Weights of a small self-supervised image encoder: 17.4M parameters, arch mlp_mixer.
Rows from block 5 of a small self-supervised image encoder, named by matrix and row number. Rows with one number within an expert belong to one neuron, the router's apart. Each number is 128 + 24 x the weight over its row's rms, rounded and kept within 0 to 255. All counts start at 0. Numbers have three digits each.
Before each expert's rows are labels from the 100 images, of 14976, where the router gives the expert most weight on average: "responds to" is what is common among them. Only what is clearly more common there than usual is listed. The data: telescope images of galaxies (Galaxy Zoo DECaLS). In brackets: how many of the 100.
# router: router (model.blocks.5.mlp.router.weight, 8x384), inputs 231-307
# up: expert up (model.blocks.5.mlp.up, 8x192x384), inputs 231-307
# down: expert down (model.blocks.5.mlp.down, 8x384x192, transposed), outputs 231-307

# expert 0
responds to: shape: star or artifact (30)
router.0:140152126148141110118107089114155143137142122084145166133121137114145147143130130126103121120143147100136114142098115152167141099117112087115144133147146142105121151125115107119117102129137147102137128149148150122152126127123120113
up.0:143089132113138130099114139131123134143165128180128135123136150103138111151146155123153125138109118114135084116100114119108096156125125165116135142091124109131153178159084125127093154142164099116141136152118107158107133114149137152
down.0:105103085088140131135153106137116119156081145121108109133106117155157138142140154147128144132115141139180105103125183104115091126131135107122086055161113094164115110126101094115166143094150151114152160164111113073144115129125140093
up.1:136087144141174131126129134127164090116116149138106101134147150109138120152157109158096117094084113134110129122092191129088133145106103140114124144083136093120098163154108128160118139225122110113099129153112107138114151097127143147
down.1:134106119146189140090139071102113104163146131128090127101132136126129123144114137117148111152158117117125083127129179125093111168134151083131127111132141102116137124118119134153164120124158128160129142147118149119110128098136089112
up.2:186153131064135091130133153148147143135133098167093137144124146116132120130125141127140124151081140173151115113135176117122055148124139151138118139078113108113139171168125104125146169159114139101142098133119076128107136139162108089
down.2:120112132102071098160112155116147099146130101123146136141138203143129150145071110130117084140136158182125152105144171101129156127110121141119124127147111150118147129097126140150126142130099124116175099157138146165134125088109151130
up.3:121113093131152135099168152103160132112148106162098163161138194142137154120117120155181118121087147123160117124120131142111167138181102147134100161115148126141113139084146148130127153140153131071142099146104140133109153084184131125
down.3:158139127111092122156146111162099131130091149099143119145138107144111112119112170136123126107164163138109162120125087119159149117118161166171131112161113105079116094141145170136102099095130139139143147148130098141163141174090152140
up.4:141166110094112154096135139131138089121130123155054105170110121163154130135135141134094137129096139109170103127131137135131131119161130134136103114131203150114117134128179123187098129123129130116156129149152101167094163112148095137
down.4:143169105101120143102104128148073101125092152100083094138155125155140153112105120127077159159094120131113090117144106150111138113085108113137134138154156133166116103113172154105112111084134112119128128140094142109110110143131148140
up.5:203117174119129135128152151135125103126135118128100125124150155078156109104142113091172148169125103144094086104076141121128137152137122132137164147087141105120119150173089124175093104165154103130130123105110098173102129101115161184
down.5:137096124138116129160114142142100133106139129118088159128119105124142133119151126086103129126115158078119117148132135121154126151137127124158203129103090117106156110093081103118130106078136167125114172141100121160126158148109129171
up.6:100153110095151136108170109126150106123128108176171127117164126099127144109102137150125118117122119152110085112093117150136122148153161144120084126107111101113104109092148184061140150131110118099151066113137139101156103110154124145
down.6:122139117122098170158135136134117118182085175140136130111097133109067172112082153127123148125118132128111155159144149127148133186143181145146134132141131110137116129101113148112136140133112125116120159143145138080117152140142146098
up.7:127116101090131136118094132125158168099140138137131126103128131156131117124121119144161146148100128139109104170126160164106160149144123137131122145120107107155143131113161131134115130160138159156123128134122154104130175118139141133
down.7:115112108137110163120126085152107111114079183161064161131173119135145138161136129069149136095144128160124102130150128149136133152126131094140113134107178130117121184113108140155167143112143112174101117087123126122112128074129138117
up.8:158101091051137099102115093142127118113141083157097112165135125139132102109136136107121121168126142152120131141109178128106101157132130133125116150080147115093143138117127084129104140108198129138123099128123109172136161135127155143
down.8:108137132126115143149108171091174135110113116085101114133129112079148149126140087132148120136124130130150189077115160108108123147105129165134122094162106159123114109131110159140156143161121152107169127144127096137154125154188147100
up.9:081134170109162063102130127162118142113126085104105149106115149117137103105166103147170143156136116165118136161101149148132136125156142132153061124166150125143152154115131146142117118160146118129132135138160127117115142096166083116
down.9:125114083131086176133187130172100127142064145147135101140138065103160132116111119090135123123150145127117147138103156083147120191126166106109111119137038119124100121067142182123179088131105091108149115117121119083142089103120110127
up.10:084145141119136084113139130152093152126116105112102106101098125107144106127139118128123144144145121139136126174128143153126149120119104127184064136150131138117154117084108179132123121135136118130141133139156126148132118153185076108
down.10:153100105154105143143123131163091152119080094133136118153123078104155169112132131060164144149173117152119117116091132120162110127118144129117121134133077143128118094107133199133129096125112136112079123096145075115103088105099112168
up.11:138118134139168110097122129137124149160151122130109171148095158112155100116170112144167195125113119129084108149094137149117127140147112133085131119168155138166172164132127123189116109141130075119091157079119113123118129111117122150
down.11:119138101118069176088171127187101103156114134138089122124135124137138101131089161086107149140161141109128060134108140104159115133118178080122160121145162124127120154109137150126118125075144118136132134136110110055137126155112127158
up.12:142130163118171166142108133136144138112176096141129138125109150119126139141159110151109134166059146115118135123098136108097132185128099136124130171113119119134175175155120119157155127174230119145087134166112110138108154108111120125
down.12:143124127127096130137131113128124123115095128110130181157098130147114119155136100121120130142111172134154177130148121140130101147126124161165166117125106087160132091100076144149114121098133169131133177129145095177133143152121156123
up.13:164122150104142168136115175121141140122114107129154108126147164107120158170135151096094143134108121157141111153121159124102159132105138149103105135127123104153163157124115118133125129153159114162090105143126109124108138090145131169
down.13:178168119147134159116115098182108136164129146135119086144090125141134141160160097116171100125102112125122116101121155129083105151122136109138105130127113134140177125124132114119084155112140138115133095119068116099146118154125157128
up.14:105117093127142137153122141114121086136157153140098136193105177113129156146186138148160114111108143121174106149140157151156112085141142126118130121106115114173144138113134106152088134106125099088122132117146152136094159094129122119
down.14:127119097122061105129126102115100112138081068136138133170114105118162099149116108123126109128144081147123129102152121129118106105148142100086141116145136171134135141145169145144147091137142111138129123116145147011103106098134114128
up.15:118128110155156128127114097126143115112158167147116146124145098141096150120120106141120117126129116105180141081119092126142113113132155094108140114125113143157108128137109139094131124092116145142144137129112147120180106128140167119
down.15:127104128120162124135125129113149131109095146131147130129134135066063209140155157135118137118118128142116165103132137155125169126131125162176128137111088125127104116133112091150132163126112099095119124104136079140098134095159143125
up.16:123121101136128165127156129139179124119139123180114119168156126131137144161145139141135099081108126107148130112087112152093134116153129115112070103075130118121110128136112128166128158141129129097137126102115147136109154106108150111
down.16:124170110101092105117149106150099145120125136106104130142100144139104166116148151154136159148138154140146112120121111124092096149121082149150116161174131114149100060103148154121135166085164123174120136133120089131140112178135119133
up.17:167114108104143169110146126158134127103118126156118086136141142095138100126136127082123154118126130165134075106120134118111165137127135142112126161104131109162158136150143150135094125188153091125133117149142108112122137119148130165
down.17:093116087128130180093122143138095084112141162109131098092111110111157127140099117128127095142115140100116146081114146120117133124117124097166113167078087160148110130108119101116154115078126153090101093126141136111099127115130086117
up.18:114127152134142144113115142125159104109163107143115104100140152119105137086138099122134114149041128101120136121094159113076145175174121150109134164128134133131141162130151122142147147138157140155136119141119108140111145123130115110
down.18:098179167150042134146129127108158167109125140067121139162128116160072128149160127122090147114138124157137134149087100184131122153113138162127123157122125144133079125142135128121149120152074128092148175118122133157132179104107128173
up.19:132097143106141173131123142147140122122125146165144097112148136135141140096139103126107139144117098173131122127107130120085132125128088129128116136099168133137109136176105119142126143152162159150106088147107145144122125123131162155
down.19:145150127170127179128152141156131100189108130053109095062128120134136143113107149130147135105118096119130093134167156140133118111132147109095115096140162117124153126152104095117151146128115118132101119117119136135099118070111133120

# expert 6
responds to: shape: star or artifact (35)
router.6:170148158110101130134144117160136122130127117153114106099137144126090147134139121130137128097104149115130152139115093149113123162162064141170112146121105157167138146168124110179158118119103147121109126129131125169151151142110121117
up.0:118100187089135127088156122152141136131114141137126186096139137129125124131107114111177120162138111137178103114164146130127117132128134103136131116110152119116143153144108113141105153101177127098149150180119139138146136117163131124
down.0:137116140114112115162109070152153116142135118126118142165150124163115116174125091125129120133142142130132131145123108134131103107100082102116133109123109139129178135109103119118187091138137092137129167140088136115135104130135115111
up.1:111113116133113151086121091124146144115117111103146163157138109159158145146129124116157160110143081139138120135139150132114146104115094145124174123132168131124170105120135088155116111123132120121133096134134148125143142140107118112
down.1:121124154099134132106154128131093184119136112155121130146106127124112136141103128126108136135174122154121173139122131105146156162115090126121126124094160149113164134078114082104123124134163135161079068103134147121119109117142146116
up.2:164101131121125115106136137169137131157127104135158152121156123110148114095140118064110114114126130125164120108142131089121078149145147161114131116128158086126134198112076140136090123147150095121136110163099116137102130111175112111
down.2:111155126118094108185091084150111165173154129097077150160124121130153127123130115125164093171110158099152103145132132102125122156140112118141157153187124129116141203119166107097123158136124116106138173142120095170120162148108148143
up.3:127114148136097131119110075104166104116133168152121113096131137119139182125162135119122044151116161128182116130139131079132102129126117112153113128157126100110055132126073098133122153107121178134116142151123068176146142142131143106
down.3:116114100132137187118132119154077148118102175155146108122138144102121136098088126127167157106090126105145160148106107127124164154181083094100127140113117150138125150133127157085155114141132125127093128097106173125136102135082138109
up.4:161062160098175117150136131148124138177137130152135149115132137140155143138134152099134111104098147142158108124124162080130172101076135141114127138129149093149165149145097132157122155142152114090132119139098100132108155126134135120
down.4:108134141106123121124141129123138134140122092145146130155133148121115166128094125176129168123181073153097110121127126117103070119127145105083137129122116116105124112130117148157157129131137070125143112114179130169140135136099134139
up.5:110114120102126167130126109104106109117128155165107086164160149133126140106187134131145112075097126140155115136099128151115134125121075106153112126061118140124121148159126126151119145111121116128099131105167137174120126131091146115
down.5:123103103101116121120116131116101137148122169144154129116160125097117136106077120124125159158135132094102147135141096095128159121123126099148143122130080088157150139117116136096131140129153129142116126181121135116167136156076154121
up.6:158141089132124130124154086095140114133098107149128132131160106126162128180182092109156108108120144156141102087133131099108117134111121140154116150069136132142115138137106140134130132119135119146154142087107112156103127096111112137
down.6:119118136115140139116135129080084148114162143146140119136103131134132132132073163131141108160142114123166103160103105125091150148108118164127132132128144131100133128136118119099123115156124111122166120168115173147186124135153125112
up.7:116123141083159124133167107166116162121163128154116126164167151126123144172130148169189121143115148119144122150114133164106115108165099155124104103043137136184156114135103135143146114126116139121086078153154157179128116116111136141
down.7:121172099123148113142116105120114114144131109107150133112140120131126169111137133100122162161118135126111159116132096137144142111110123118147123111106097090166138129134115138107116120159146161115121138145083124130146120209112175121
up.8:139153151119113098155085118085149132145147101084135126133084129143137104165132123120114146131093130112130146116157145136110096135116165161139153131119133139101156137171119092158134123127153109168112141143136107130118134126146118096
down.8:173151135121109101139081146150088105129098151068152088110148125166098109101143123118159136132136127117102125122131150128098112140097100094092135080123105166192100135132157154099149171143077137149125173125141119150078162127116118143
up.9:167158149131109126150162168121156144126092098120115139166132093130126125131131110114088130146115145120124109073110128080112103133106148141188114171125134110090129142128128147147122150123133124142183113153167065162134119123157110159
down.9:137145125134106087095144113130101125104128140078113085142119120167111115126147135146094129116145155112178086130127142093120076104091134114140095140151112148144100127172103099120092148118068154141175107143157076163124142134119116153
up.10:134126153116117094099160149109127141147089107151108127088092135111109154097107133087150127157124116143113125132119091132130171112116120142134125135105160096134117126115134120145101154130147118132134096151070104163122146070104156132
down.10:148130151126111100183127151155176140104162141156145110177140135149096138173124132123143149145161124100147148199123108122119136168136172145120105164107112091111141148138132130070131079144153106120088092147171130150100122133116164132
up.11:166105138108127129119154156149155159142131116154118167069141160098162142162104125113152151104135087102139095119133150117123117125121134152170102162123150113117129156120100107137133125140158114139131108162101109140141136124142177160
down.11:121117163122101090166147154160147108103113159181138129182153148117130100107115158125182107096152138109117141095087126115163140113153130112145149148101073118137162122132099126149129127115076132125153109138160104178168108088147143181
up.12:087070111105094143135145123155120135094136084149118143131126135081092124132130140088131141135079118165124133111116129067097114141116157171113107130071155097102156133132083131134114124156138105124143094149086118129089135099137165104
down.12:124129110146101150111123138165128146112093127126115145120133121146152086137085135153185129112109095119134097158118112124127140111117169114175138113122092093158159099176107095104172126123119134147139091136138083147114180132141138170
up.13:138106129096117126129118132121096123147097095171126173130145140121112125141125094112121099141141102128165109127111135128118154155163130179159112149072146103160140120161127106136116140145155102107132102109123113151104132115144141110
down.13:125138119128136127140135136136127126080153151169107099189114073142122110127112111097123124135143144103095121174140088158081137104174115189124150104120109134159157114091137092130134123110150126168136094148131119111119111133105119139
up.14:138121138100166103150141136138088131141102117151129121147128128122140142116159104113148151141130115167116105129143181125116133158104124190158141137099160100150131129124113099127103140185157137118137074106106139143136131113148129144
down.14:129160102136057143128104124130115117107151150144129139161163193161126150112148133088116111178097153150116116110122121172093084151092140134116095205138138149099123111157160089138118152195122144115129096152123150149142111125108145127
up.15:141081133109141090161167138108128143091132137104093180107160152113129144110143104142150130149089131126174137120112163105089127146139132154121090127100142102140155150126117104143061131163139102127148145123091150124122128110123123167
down.15:109126116144092148120179163086116092162148152118160104153159156154146138155067145145116125151134124124130137144136160148152141134063138067107092162156127104112109133112137150108147150117131115151091104105165128100114156134122149125
up.16:096138140078157107130141114156100154115140118138133132174140148116129139173141166150165140152138144132118131160104136147088124100161085162130125104057132134172167107147102152129141141117113133120090070152155151174124137126118127129
down.16:123147093119136117116133112102110105133123121112170139117151119167138195085132085107114140125106133134126143116136084138159114124119156095156119129128084091161136132127129144115096137139111155115101132149098138140155126218112178114
up.17:143058152126124126105131139120113123127121104159142129123122142105144129143135130102133110158122098130165098100132163126126138127099131149152146168080168091129105163133102108141091158163152072139125117162110126149128138105148118156
down.17:105162087124111101081161113143120150121071119136154129160105094148152095107135167144150170118115174120136113133112114119160123118130127143121108131133155168132057115139150160123176140103115105096103119137142106120116122118118154142
up.18:112116127113127154119122120121125113126136167176115093150149148126130148117197125121144102085116117145143126146100137150114139141138070107150109108073125133139120159160113129136132148112137121128119139093144108164132130143093150106
down.18:112109087102142137129120116101117150151140152153166158139123135118128141096084125113150145150132140094109125134130084112117163124101111123152140123139091107154135138122102137115128138132158124132122132176104168123165128186076166143
up.19:179119107117154171099147136124137158118147123130074114142173105134153160137151143115116130154127108111148088097134135122113102156092129136155155118143171120150088142135098122196092131139150144147144140114111110122149133097152140149
down.19:132135180134085150119139087142119144119083133119096087095143143145118168096094140133139147103181146138103170116125132105148130149113123072111136139128133121153106108179149137108165150110099121112083128101134119123167135139087104174

# expert 3
responds to: shape: star or artifact (35)
router.3:133122134132154083112162157163120117130136113141128157067169132100137129134111086147184128120139120137123119120118139158114144122166147135090116146111120148167134132087113126062133090119145114155072122108100157088148115058179103146
up.0:153112172103115107110126112129147145113125096116100147148128131165155124162175134087134125167082100142152123119156188112104119109118112188139097133106141098114118117110119142137135101173139192109151146151084109142123113138167174143
down.0:123098109109139112109136113152155078183133095111113139127110150091099125118133129108155108133139117130157113144094106128137130141168114118114122119130108125131124153155130120122128117089141176140096130141140145130158153132122113154
up.1:149107099083124122128114135136152084125125099127147148181099131200144124109135126080112127130122116143144124103160138085148147114120131149189140145102163100129172154133129118173103109140165109113133123156095125145114137116116149142
down.1:152147133157152149173140111146114155153126131131112118137119114147127113180150151121097109135147132121166154118092109129138095188081114163135143138121149123148120115167122110105163068133115153128101119128140127139176136129109107135
up.2:122104130112130136124104155117199131106122116141137097116171134086154172144133113130131125116145140119138170139107158128096095114155128124087108074103110110126125113145066117131160142208147171142120145117119139106142135114152129089
down.2:130170112132152101085125159124133084149166130087081111179148141142124090119159099143078105137137135164121145122115127145139109126094126043127103108171115106127090117121160104125121117133126130115115139135106143151113115125126117106
up.3:188116092087128128146156108121111129103125118170153145140132142107125159133097171135111128067126140174167089121143142135134166154101139145140122168108100088137117144123101149130103151118158092117111082140129108130110133141101125156
down.3:128131118148160177118091073161132137107147140169117132147107133141129123129131097170215123169103126123138114147122111084147133116135080102098131107155138159123154129125144109145142117116158099150113078137178136114118134095126164097
up.4:092162134104122135119117112115159121063126076138145127092147090115128183102164128124102112106111102141111156113109120131135124173178188146110120121117142116109150082138155155137151114131124141111123103149121119135119082109137114146
down.4:107158120136091036121137163135103126120082119157123121145162155116101083126119103096126131143148119145121133103101105116106111134107106197142119145111134154141114116141131126139123134139126192123141108163125149159133125164148072130
up.5:108109142165135112120111124146104091141149164106108120125152130125118113100138092126138137184119131118143133153107105144148083092114120118121107109119110128135127127124102106078097157122096141145136155114130132113146166101165160101
down.5:122140115117177146140121160111144113130227126115137105125116169128108153078169128165075109112110139109099136131109114163136111134088148000127111109124109109112103159117134103111108176128115105115111178119098149147133185100106176123
up.6:130094134134157113138122145128146117112149121165150154095132146081099106155103104138168124182110148087146129137145127145117106115136106131110126141106117134140125152092078109083124157120159124155124162147132131103117177099186123094
down.6:151139097108171123111101164139129091134233113111129122137120160132136130063166110175107127121103115167101121141109099164142134141117133001130098107128118112109115130113160115118100173131134096117100157129117133161117182110096168123
up.7:114147143143123205116135088101164134094113066137112093110126106147124180119143140124131114108087122140126125100117121130119145127179152129115097167115194135107156106158150141150120133135141153114116130156092115164107109111119141155
down.7:116143128123087048162130101147097136156081107138150104032153138106130130114096121115151124162158113175116136154120122143112108143173147191139129147134137123126124099104146132138102164122132154128163124126151100122129150154135046144
up.8:142086135116122111152153129116123159128133137130136162129134092142119156134130129125132162153121085092137146116176105082135092106072129160151148118115109119149124076093133146105107099082110122114133108155089148128143111130171154129
down.8:142082139127173156100112143099147138176130151155128131156136111138132131119131123110124106116153102050128101111090146158115092131091144144130136148154144106129131131082106145110123126128109108127136193104099118131132158093114138135
up.9:176080126127130136137138145110214134133130129134147112155119130090132137133108148135071126069130130105137119124118169135136159148119162136125119140067117066124113150131108129108092144150142112078128113146138132151135136135077164134
down.9:120130159155155192138113110088147158082157173156139113169118115104124115151115139145143126122141136109131108120119112145120108104094139110126112147108124140097121151141147122103152126129122091106141097131168158126144138124135166097
up.10:142110123077127099154138134107111132123129141149113109132140117161126128142143135111127110160112114129194104119154165091091150148110140112159140178149152083130164164148144150169100157160141131128098122157126107192131160107116162153
down.10:136148134107131125118147184134184127190102129093110165140081131138088133125136121100114121135094108160082147092128133128155156170094138165166139119139135179152122180134140140152093105142099149118150106167059116102097097116163160118
up.11:131100137116131131114102161158177134126130123140118084117181106104161175124141121134127124142146138128127154148098148118071069114149120129096093077120124107147115102110064106132131159177154144150125135110119144106157143114158132136
down.11:131146097122167141104115169121149110129168148112076114186162128162111102134148095131081086124160138151126159129114135164126094126090130053126115094159101102136101127105111128109132120126102159125129155136099141157141145130115129108
up.12:109121145132142102118101152132137126140156139130097105054114131178151151114136105137177129159105142089134149159146110114124086114167137121132113119162144153174135132103126110115101157095133110173140148128114132132139166115173114121
down.12:154149086141184134127118131118109119146169134096133106125114133105113137080143132154070130118128123177115141125109120157145123152061127009141133131134110145111118144104152119116117141117112117102102175119081143154125146147099150129
up.13:146122118101097139107133166138116122151105122129094146150118107148131123154163114117128139146111100153169148127158118143113110178136140116147138125143108132154108145112126129134121140140159124098122183126078106156101103098148118146
down.13:136146159120156115150113127132123179139117171077108119158118205155152192131130128124101100132127122128104073127110136108146124141133136177139154120122105146164130093139085134121113118138089084129117124113139132132124144103102130118
up.14:126107145132151122130121136122145160146136165142136126113134107139125135138144103118138136124115090099118153094174123119110095117104115168120136132100102126167111082089118150100136111105133118112147165155087126118137089104150163161
down.14:152094142114152139089117151121169149139131125162101115161169140123118176143119113125132112155150147097118090110086130164128105102129127153141122130152142129150112118116113113101104124138108132131127153124133131112154129054128121183
up.15:157141116132128115100131180126123142153128125145133119145174135062167173135119118137084105090162129143092110120091167146093157134113124146119083104131119089144092159100101148116108144175162108120120093129129132090110132107102119111
down.15:126179135118195161129110095187145128159163134142125137188132135170097113119145083185188145150095141137155127143155117116108123134151090053122118136187142135153138132148170118145109125127160120145122138139145145132132124094132108131
up.16:107144168142116153096117192143089170120121130104126117142162112094115131079129098109122158144145131118075111144107140133118133159151095131104064108158144124119133141122118150106140145165112123125117126106131116100154135082108148200
down.16:125155115124232115101137142123136130163189078187099133119149136138146126136145114190124140120164134145156091156105134143135131128129099096119166071118172157155139097113134100164104129127141186145122107113123149139112145089127097096
up.17:142108147121155124165113144131121121120130122126137123148145146153128147136138112096139164142108121138159120082080145102107141134151106112146142125080157126153142157136141132162104165146145130106166127141117111170120135125099133112
down.17:110145122148090078113132134100131125133114155118124124146125104108095151095151110158065100123152129200132155090124143170164140118112115129186145120124095111152126164152170127100114118112129164118114077126124143120115095151140109125
up.18:131122118103140154112128159133170105095120096140104093094186124085148141122140121131119125112155135131109140137086171138102089161165151135098103087106147106114095108117106130178148125219166145128136124131122123114136118115153130107
down.18:132193117131154066122120146154116115153139101097100124183125139171127093128123111147087149133133162151143127134126145143139127131123108088137118121167125114131111132130172122122121135156111169120118144155121161147113139084132073125
up.19:167135118118143150118112152110125145109126111152147140120153149038126175135090134134104114072157127162119115123108172138115158156120117142114113100120106125111140160123091142128118147189160105119109077112140147091101142121123111101
down.19:135163117146156127102117095168113127148169089144104139171135127160143112129126073156207150170135133127125110159138089111142140132162099076110133131160150112133132130129151125132126145126158113161143126133150138141137134109124065131

# expert 1
responds to: roundness: round (64)
router.1:142149112150124144109137114131146119161118123134172097162085110168124094122134124129074140126128112120142149133125104161138132136103109122153130104122087105150107088122158125135138125108112121129142169139183117112103132150130142117
up.0:151073120071081091160126106131134119103142090151146131127138134127115122141126129124144105112094150101112153109150124109093123165176125116132128127165127169155099137134153137149109135141197137143062154100164100129141157116149093139
down.0:131163145124129148110115104139140078158106124133132135138144125150120136122138182151145131096128120119115124074097139166144106107118112105110155111131133167115132143162127091106150158102116124115088132176118132146120123116135095137
up.1:133095177115134115128116125091145122131168141146112131128137139116133137159106151121167120136071150120189101143121137123115089121109163170130132164128151132134140161170130170172115152123137145156125130149131110152143133101141084122
down.1:121113138110122092146151123114112170150115158120160126132129150157101113098158108141171134123143124104067079141102148133111137142088137146107104156155171071116120134127116160089095120091090140125096176099082129148154111169152080134
up.2:139137131139130101123163128117112140098111110156127115129142103143131173137130113117161122127137147134153154115127152078122138128163115135122126140110124135128158163119117125087127162144128116161106127165136130121121123115152073144
down.2:085114154152136154147097164116181156124128176148126135116125122153118117141114144192123104111142139110117153146137167148106140166125122140092130122172097107155112157109126127133169133112146105140150117122097133140163133087125144098
up.3:136108169072131079144111105102127144089123125118143138106120087096134170154080160106152120140097123139126135152132144137073137140127125164098121152116101131082155156130096128077118156142161127125086135093135108145112144100170109158
down.3:132115165117110135127129106131130127124130128155104148134126161118085132159133133085178145092155138142130136098127140156156145153151119080124088148135117096154128090120101144143112134097155125121144133194122147144132171127143106130
up.4:137083125071096138142124136142144129132146107144141133113126066133144157136081162090166140149133105147109100130106168118127124117156133150128115139169125126117172126089125159135102095119164095174143107122119125116096161132167100150
down.4:135119083130116130098107130100131110122155133075149095120129163103106119148173136147113171146098134155130122121123105156168140150113143128148118118189137092100107113080109121104114129118164188119121153132092148088151071121130158137
up.5:137129125103128109086158127156139130117174104140125119109133134115163180117102052113134122176072120154122108131129189115103101139120093171131125114110103106124152146158144154187107155122147147149149126158162116170140119139148122149
down.5:117140125116114154142136152090100132182109131147129105175115121107164117140092128158159131086114123101131155139129142138092133146160144105136090138174111148133140068116154173095160123153151138140135123140129141075163129110111089129
up.6:087063173136100131142118124132140139127136113150109132105132109103132161150124125137169094137112121071160091151116137128070087140124135165133119109150144124139114138112120115166097163150170158130110139135112081139111135129161149160
down.6:116112076123124146098129145104082153119146119100148091132109107126114089110191125089154123140153118118146195106115133113129115120129169124113132112093110157134158134132101150071158165103083108157074116136144129175153122179134124132
up.7:134114143109122143131153162138152164145134119166117163091159125116107149152129155107167128118113135080117114113165127120121102128130159133149094096129158124145135152139098103148132151127162080124131135147127090109106131172139097152
down.7:121144141094086133131170137134135092124153111178147117135158142088143143151113154123115095116114094105100119119118145119118160134175143111141149113126211147154142148131112152106106120169146126181152173145158108096130123118106115116
up.8:137101132073138118158140144173140112115114122167118145107176118121130139114123109071160125197086115121093118091124143087119118123133131113155074111106129116086109139134136155129145173142130181077158086122142089139130117160146133153
down.8:138148106138139152112143186129104131099141136130143084124140114162112099170157092105094117090105162112111099130139127121121135143132154148131111164167090145081117099116173162138093088108153120137131115106109132145136154082099153135
up.9:140093168138133097144144148125138102118118087128130121138132112135140117130111116114121160116096059119100124106104154114095121101192120179129110131100131142127133165092119138113119129129116096126144152092104125117120149103143121116
down.9:144094111094144126131114114163110120129129120152112059108136151162142107084112180147095134125121145178106151116130102123110087110168132096102151118173134106131129170136118098085103104126120120127140134159133100130093121167127178114
up.10:114114162135078110133147178118109126128118099150116145088157115128116122123126158103162129124104123128133116095130123133100141128169160144142110123162136145093140138121096148134106131133153172130139129124098137124114130121170093157
down.10:141119133157135145118072079166126144156099116117124146103084103126167094125133145114136124173129151095135141153158092138137127121162141185116097108124162136202115143139139167124161116105127135143148131083115133123129145160117137129
up.11:163076134098165127141113128147179106101171078120136141104159120110141173139112096119170137105099126143134125096120122076124122148128121158119137135097121157150146147123095117106111156140115188127131126133116125120150144135127156114
down.11:142137169119148135119097110137153109163143134117116102149157166125119122124077150157173144113133094167135097155096155097138171174156119120148113099156141104149127121124177092100117116151147136152138125141138102141121072102098131124
up.12:103121130105117130131124094146134156113148093124121157151127074113082094156125122121114149192122147175132152065158125123097137132128113142121144121127112110123158146161094152125107157126106116150132136138126092084144151150142150129
down.12:152148115141143124116157142127122123164057120098185139131063159147097158119144110131140120130125150168114152127103148150134130153094111112108080113140130160102110133110146082120144124088109146107131152133107121148178132169126176092
up.13:148100117150159137153095126140125138109142116162123132109155140154121156119131155111172129126102129122139122151146126118117150144152160114145128140161121136124129163143124119143102131122145149153108157121134112154144150106153124113
down.13:153130107129147111084096126112159091117118115114120146123107138086141114148152120164126140125138154148092159138114141102093116152096155144140118126116107129150114126191093170113133137165131114120110154110134113134110167133101125151
up.14:127123143076140121182150162094139166096147105157128128099121117094134173168097128121143116155098152101143118133150134101086127129139153153132122140123127157123109170102111114097097130128159133126136111137119117155101140128167109109
down.14:099133099108154147125076122164143142122137113170127138113111118118168104141124105156144108115156117128104162142124148130125116124146119139108160090131103094134085123116138129117142163120118123133098119143157171110151119134093111151
up.15:157136120068156101153123122096140159155150078152113162117144103103124162124128159120153115172128142151103087140131125091107115096152135176139139112102105141140158127080083130128112148131157115152123048135135104146126155114139126135
down.15:132111103138127131102120168141182129179118174113157159111088112157123147134129137127137118130073122121159117157172164097119114136161105110128158141173125119179133146143122146180109115133152123110127165158123157136141116124097132124
up.16:150121132081128085130160106125132154074131049159147130096143118095108174137131146110139121159131142119154117110147151119090133178164140116117142131130157132099150139140092137086141124141182125145116109135110108131128136114118117115
down.16:140122090142151131100116143130152141087129110166112166135160159157130176172144171106098138178136122117119137121102106103145142174111104160135084139127114185180113119149135146122134145152127096102148150153132164106119140078101109155
up.17:158101154106116090129130136157129161130123101148113116108158097126151135178115131097185126131109151108130123102134153093098093116179155173123141129100115115126139151113084123136110147131164120115119130143114081129149159120157115142
down.17:137122151076121112093027165102164100118134107102149109081109149153145124099140083185087138134158105153104138133129147115086153149118083102133121123165111117137139138160111122133161131146157140144112135102130103126163095110075137138
up.18:163107105113117135161135108096110142119132107136113129108124096111127119110142131103182131138121111143143148078154108120103155089146166157153124144128102154107166145113144127142088137137137101160145055134125101139128156139171089131
down.18:134109117126164136131144092123118170098100132169175137122098087145090129095140124158118128121146147138137090144152133120135121129141149148165112136160124142073136088107088125136133108106121140144144114125150115164111144110187136131
up.19:130119155152174095153126127125135118134144139162097178132154107113152179113101153098165110161110106128120116109172173117085114168143106165117157118111146137143184151112115136141114112148144129127108113108121113135108148093187128095
down.19:148159130161090105139112172139115048130119143125116110140140149156148122128131137125110105099113113181107138086071146145129118127086109130131126076130113154104105128159124089165145178130118103147162170147129141162170130084130056138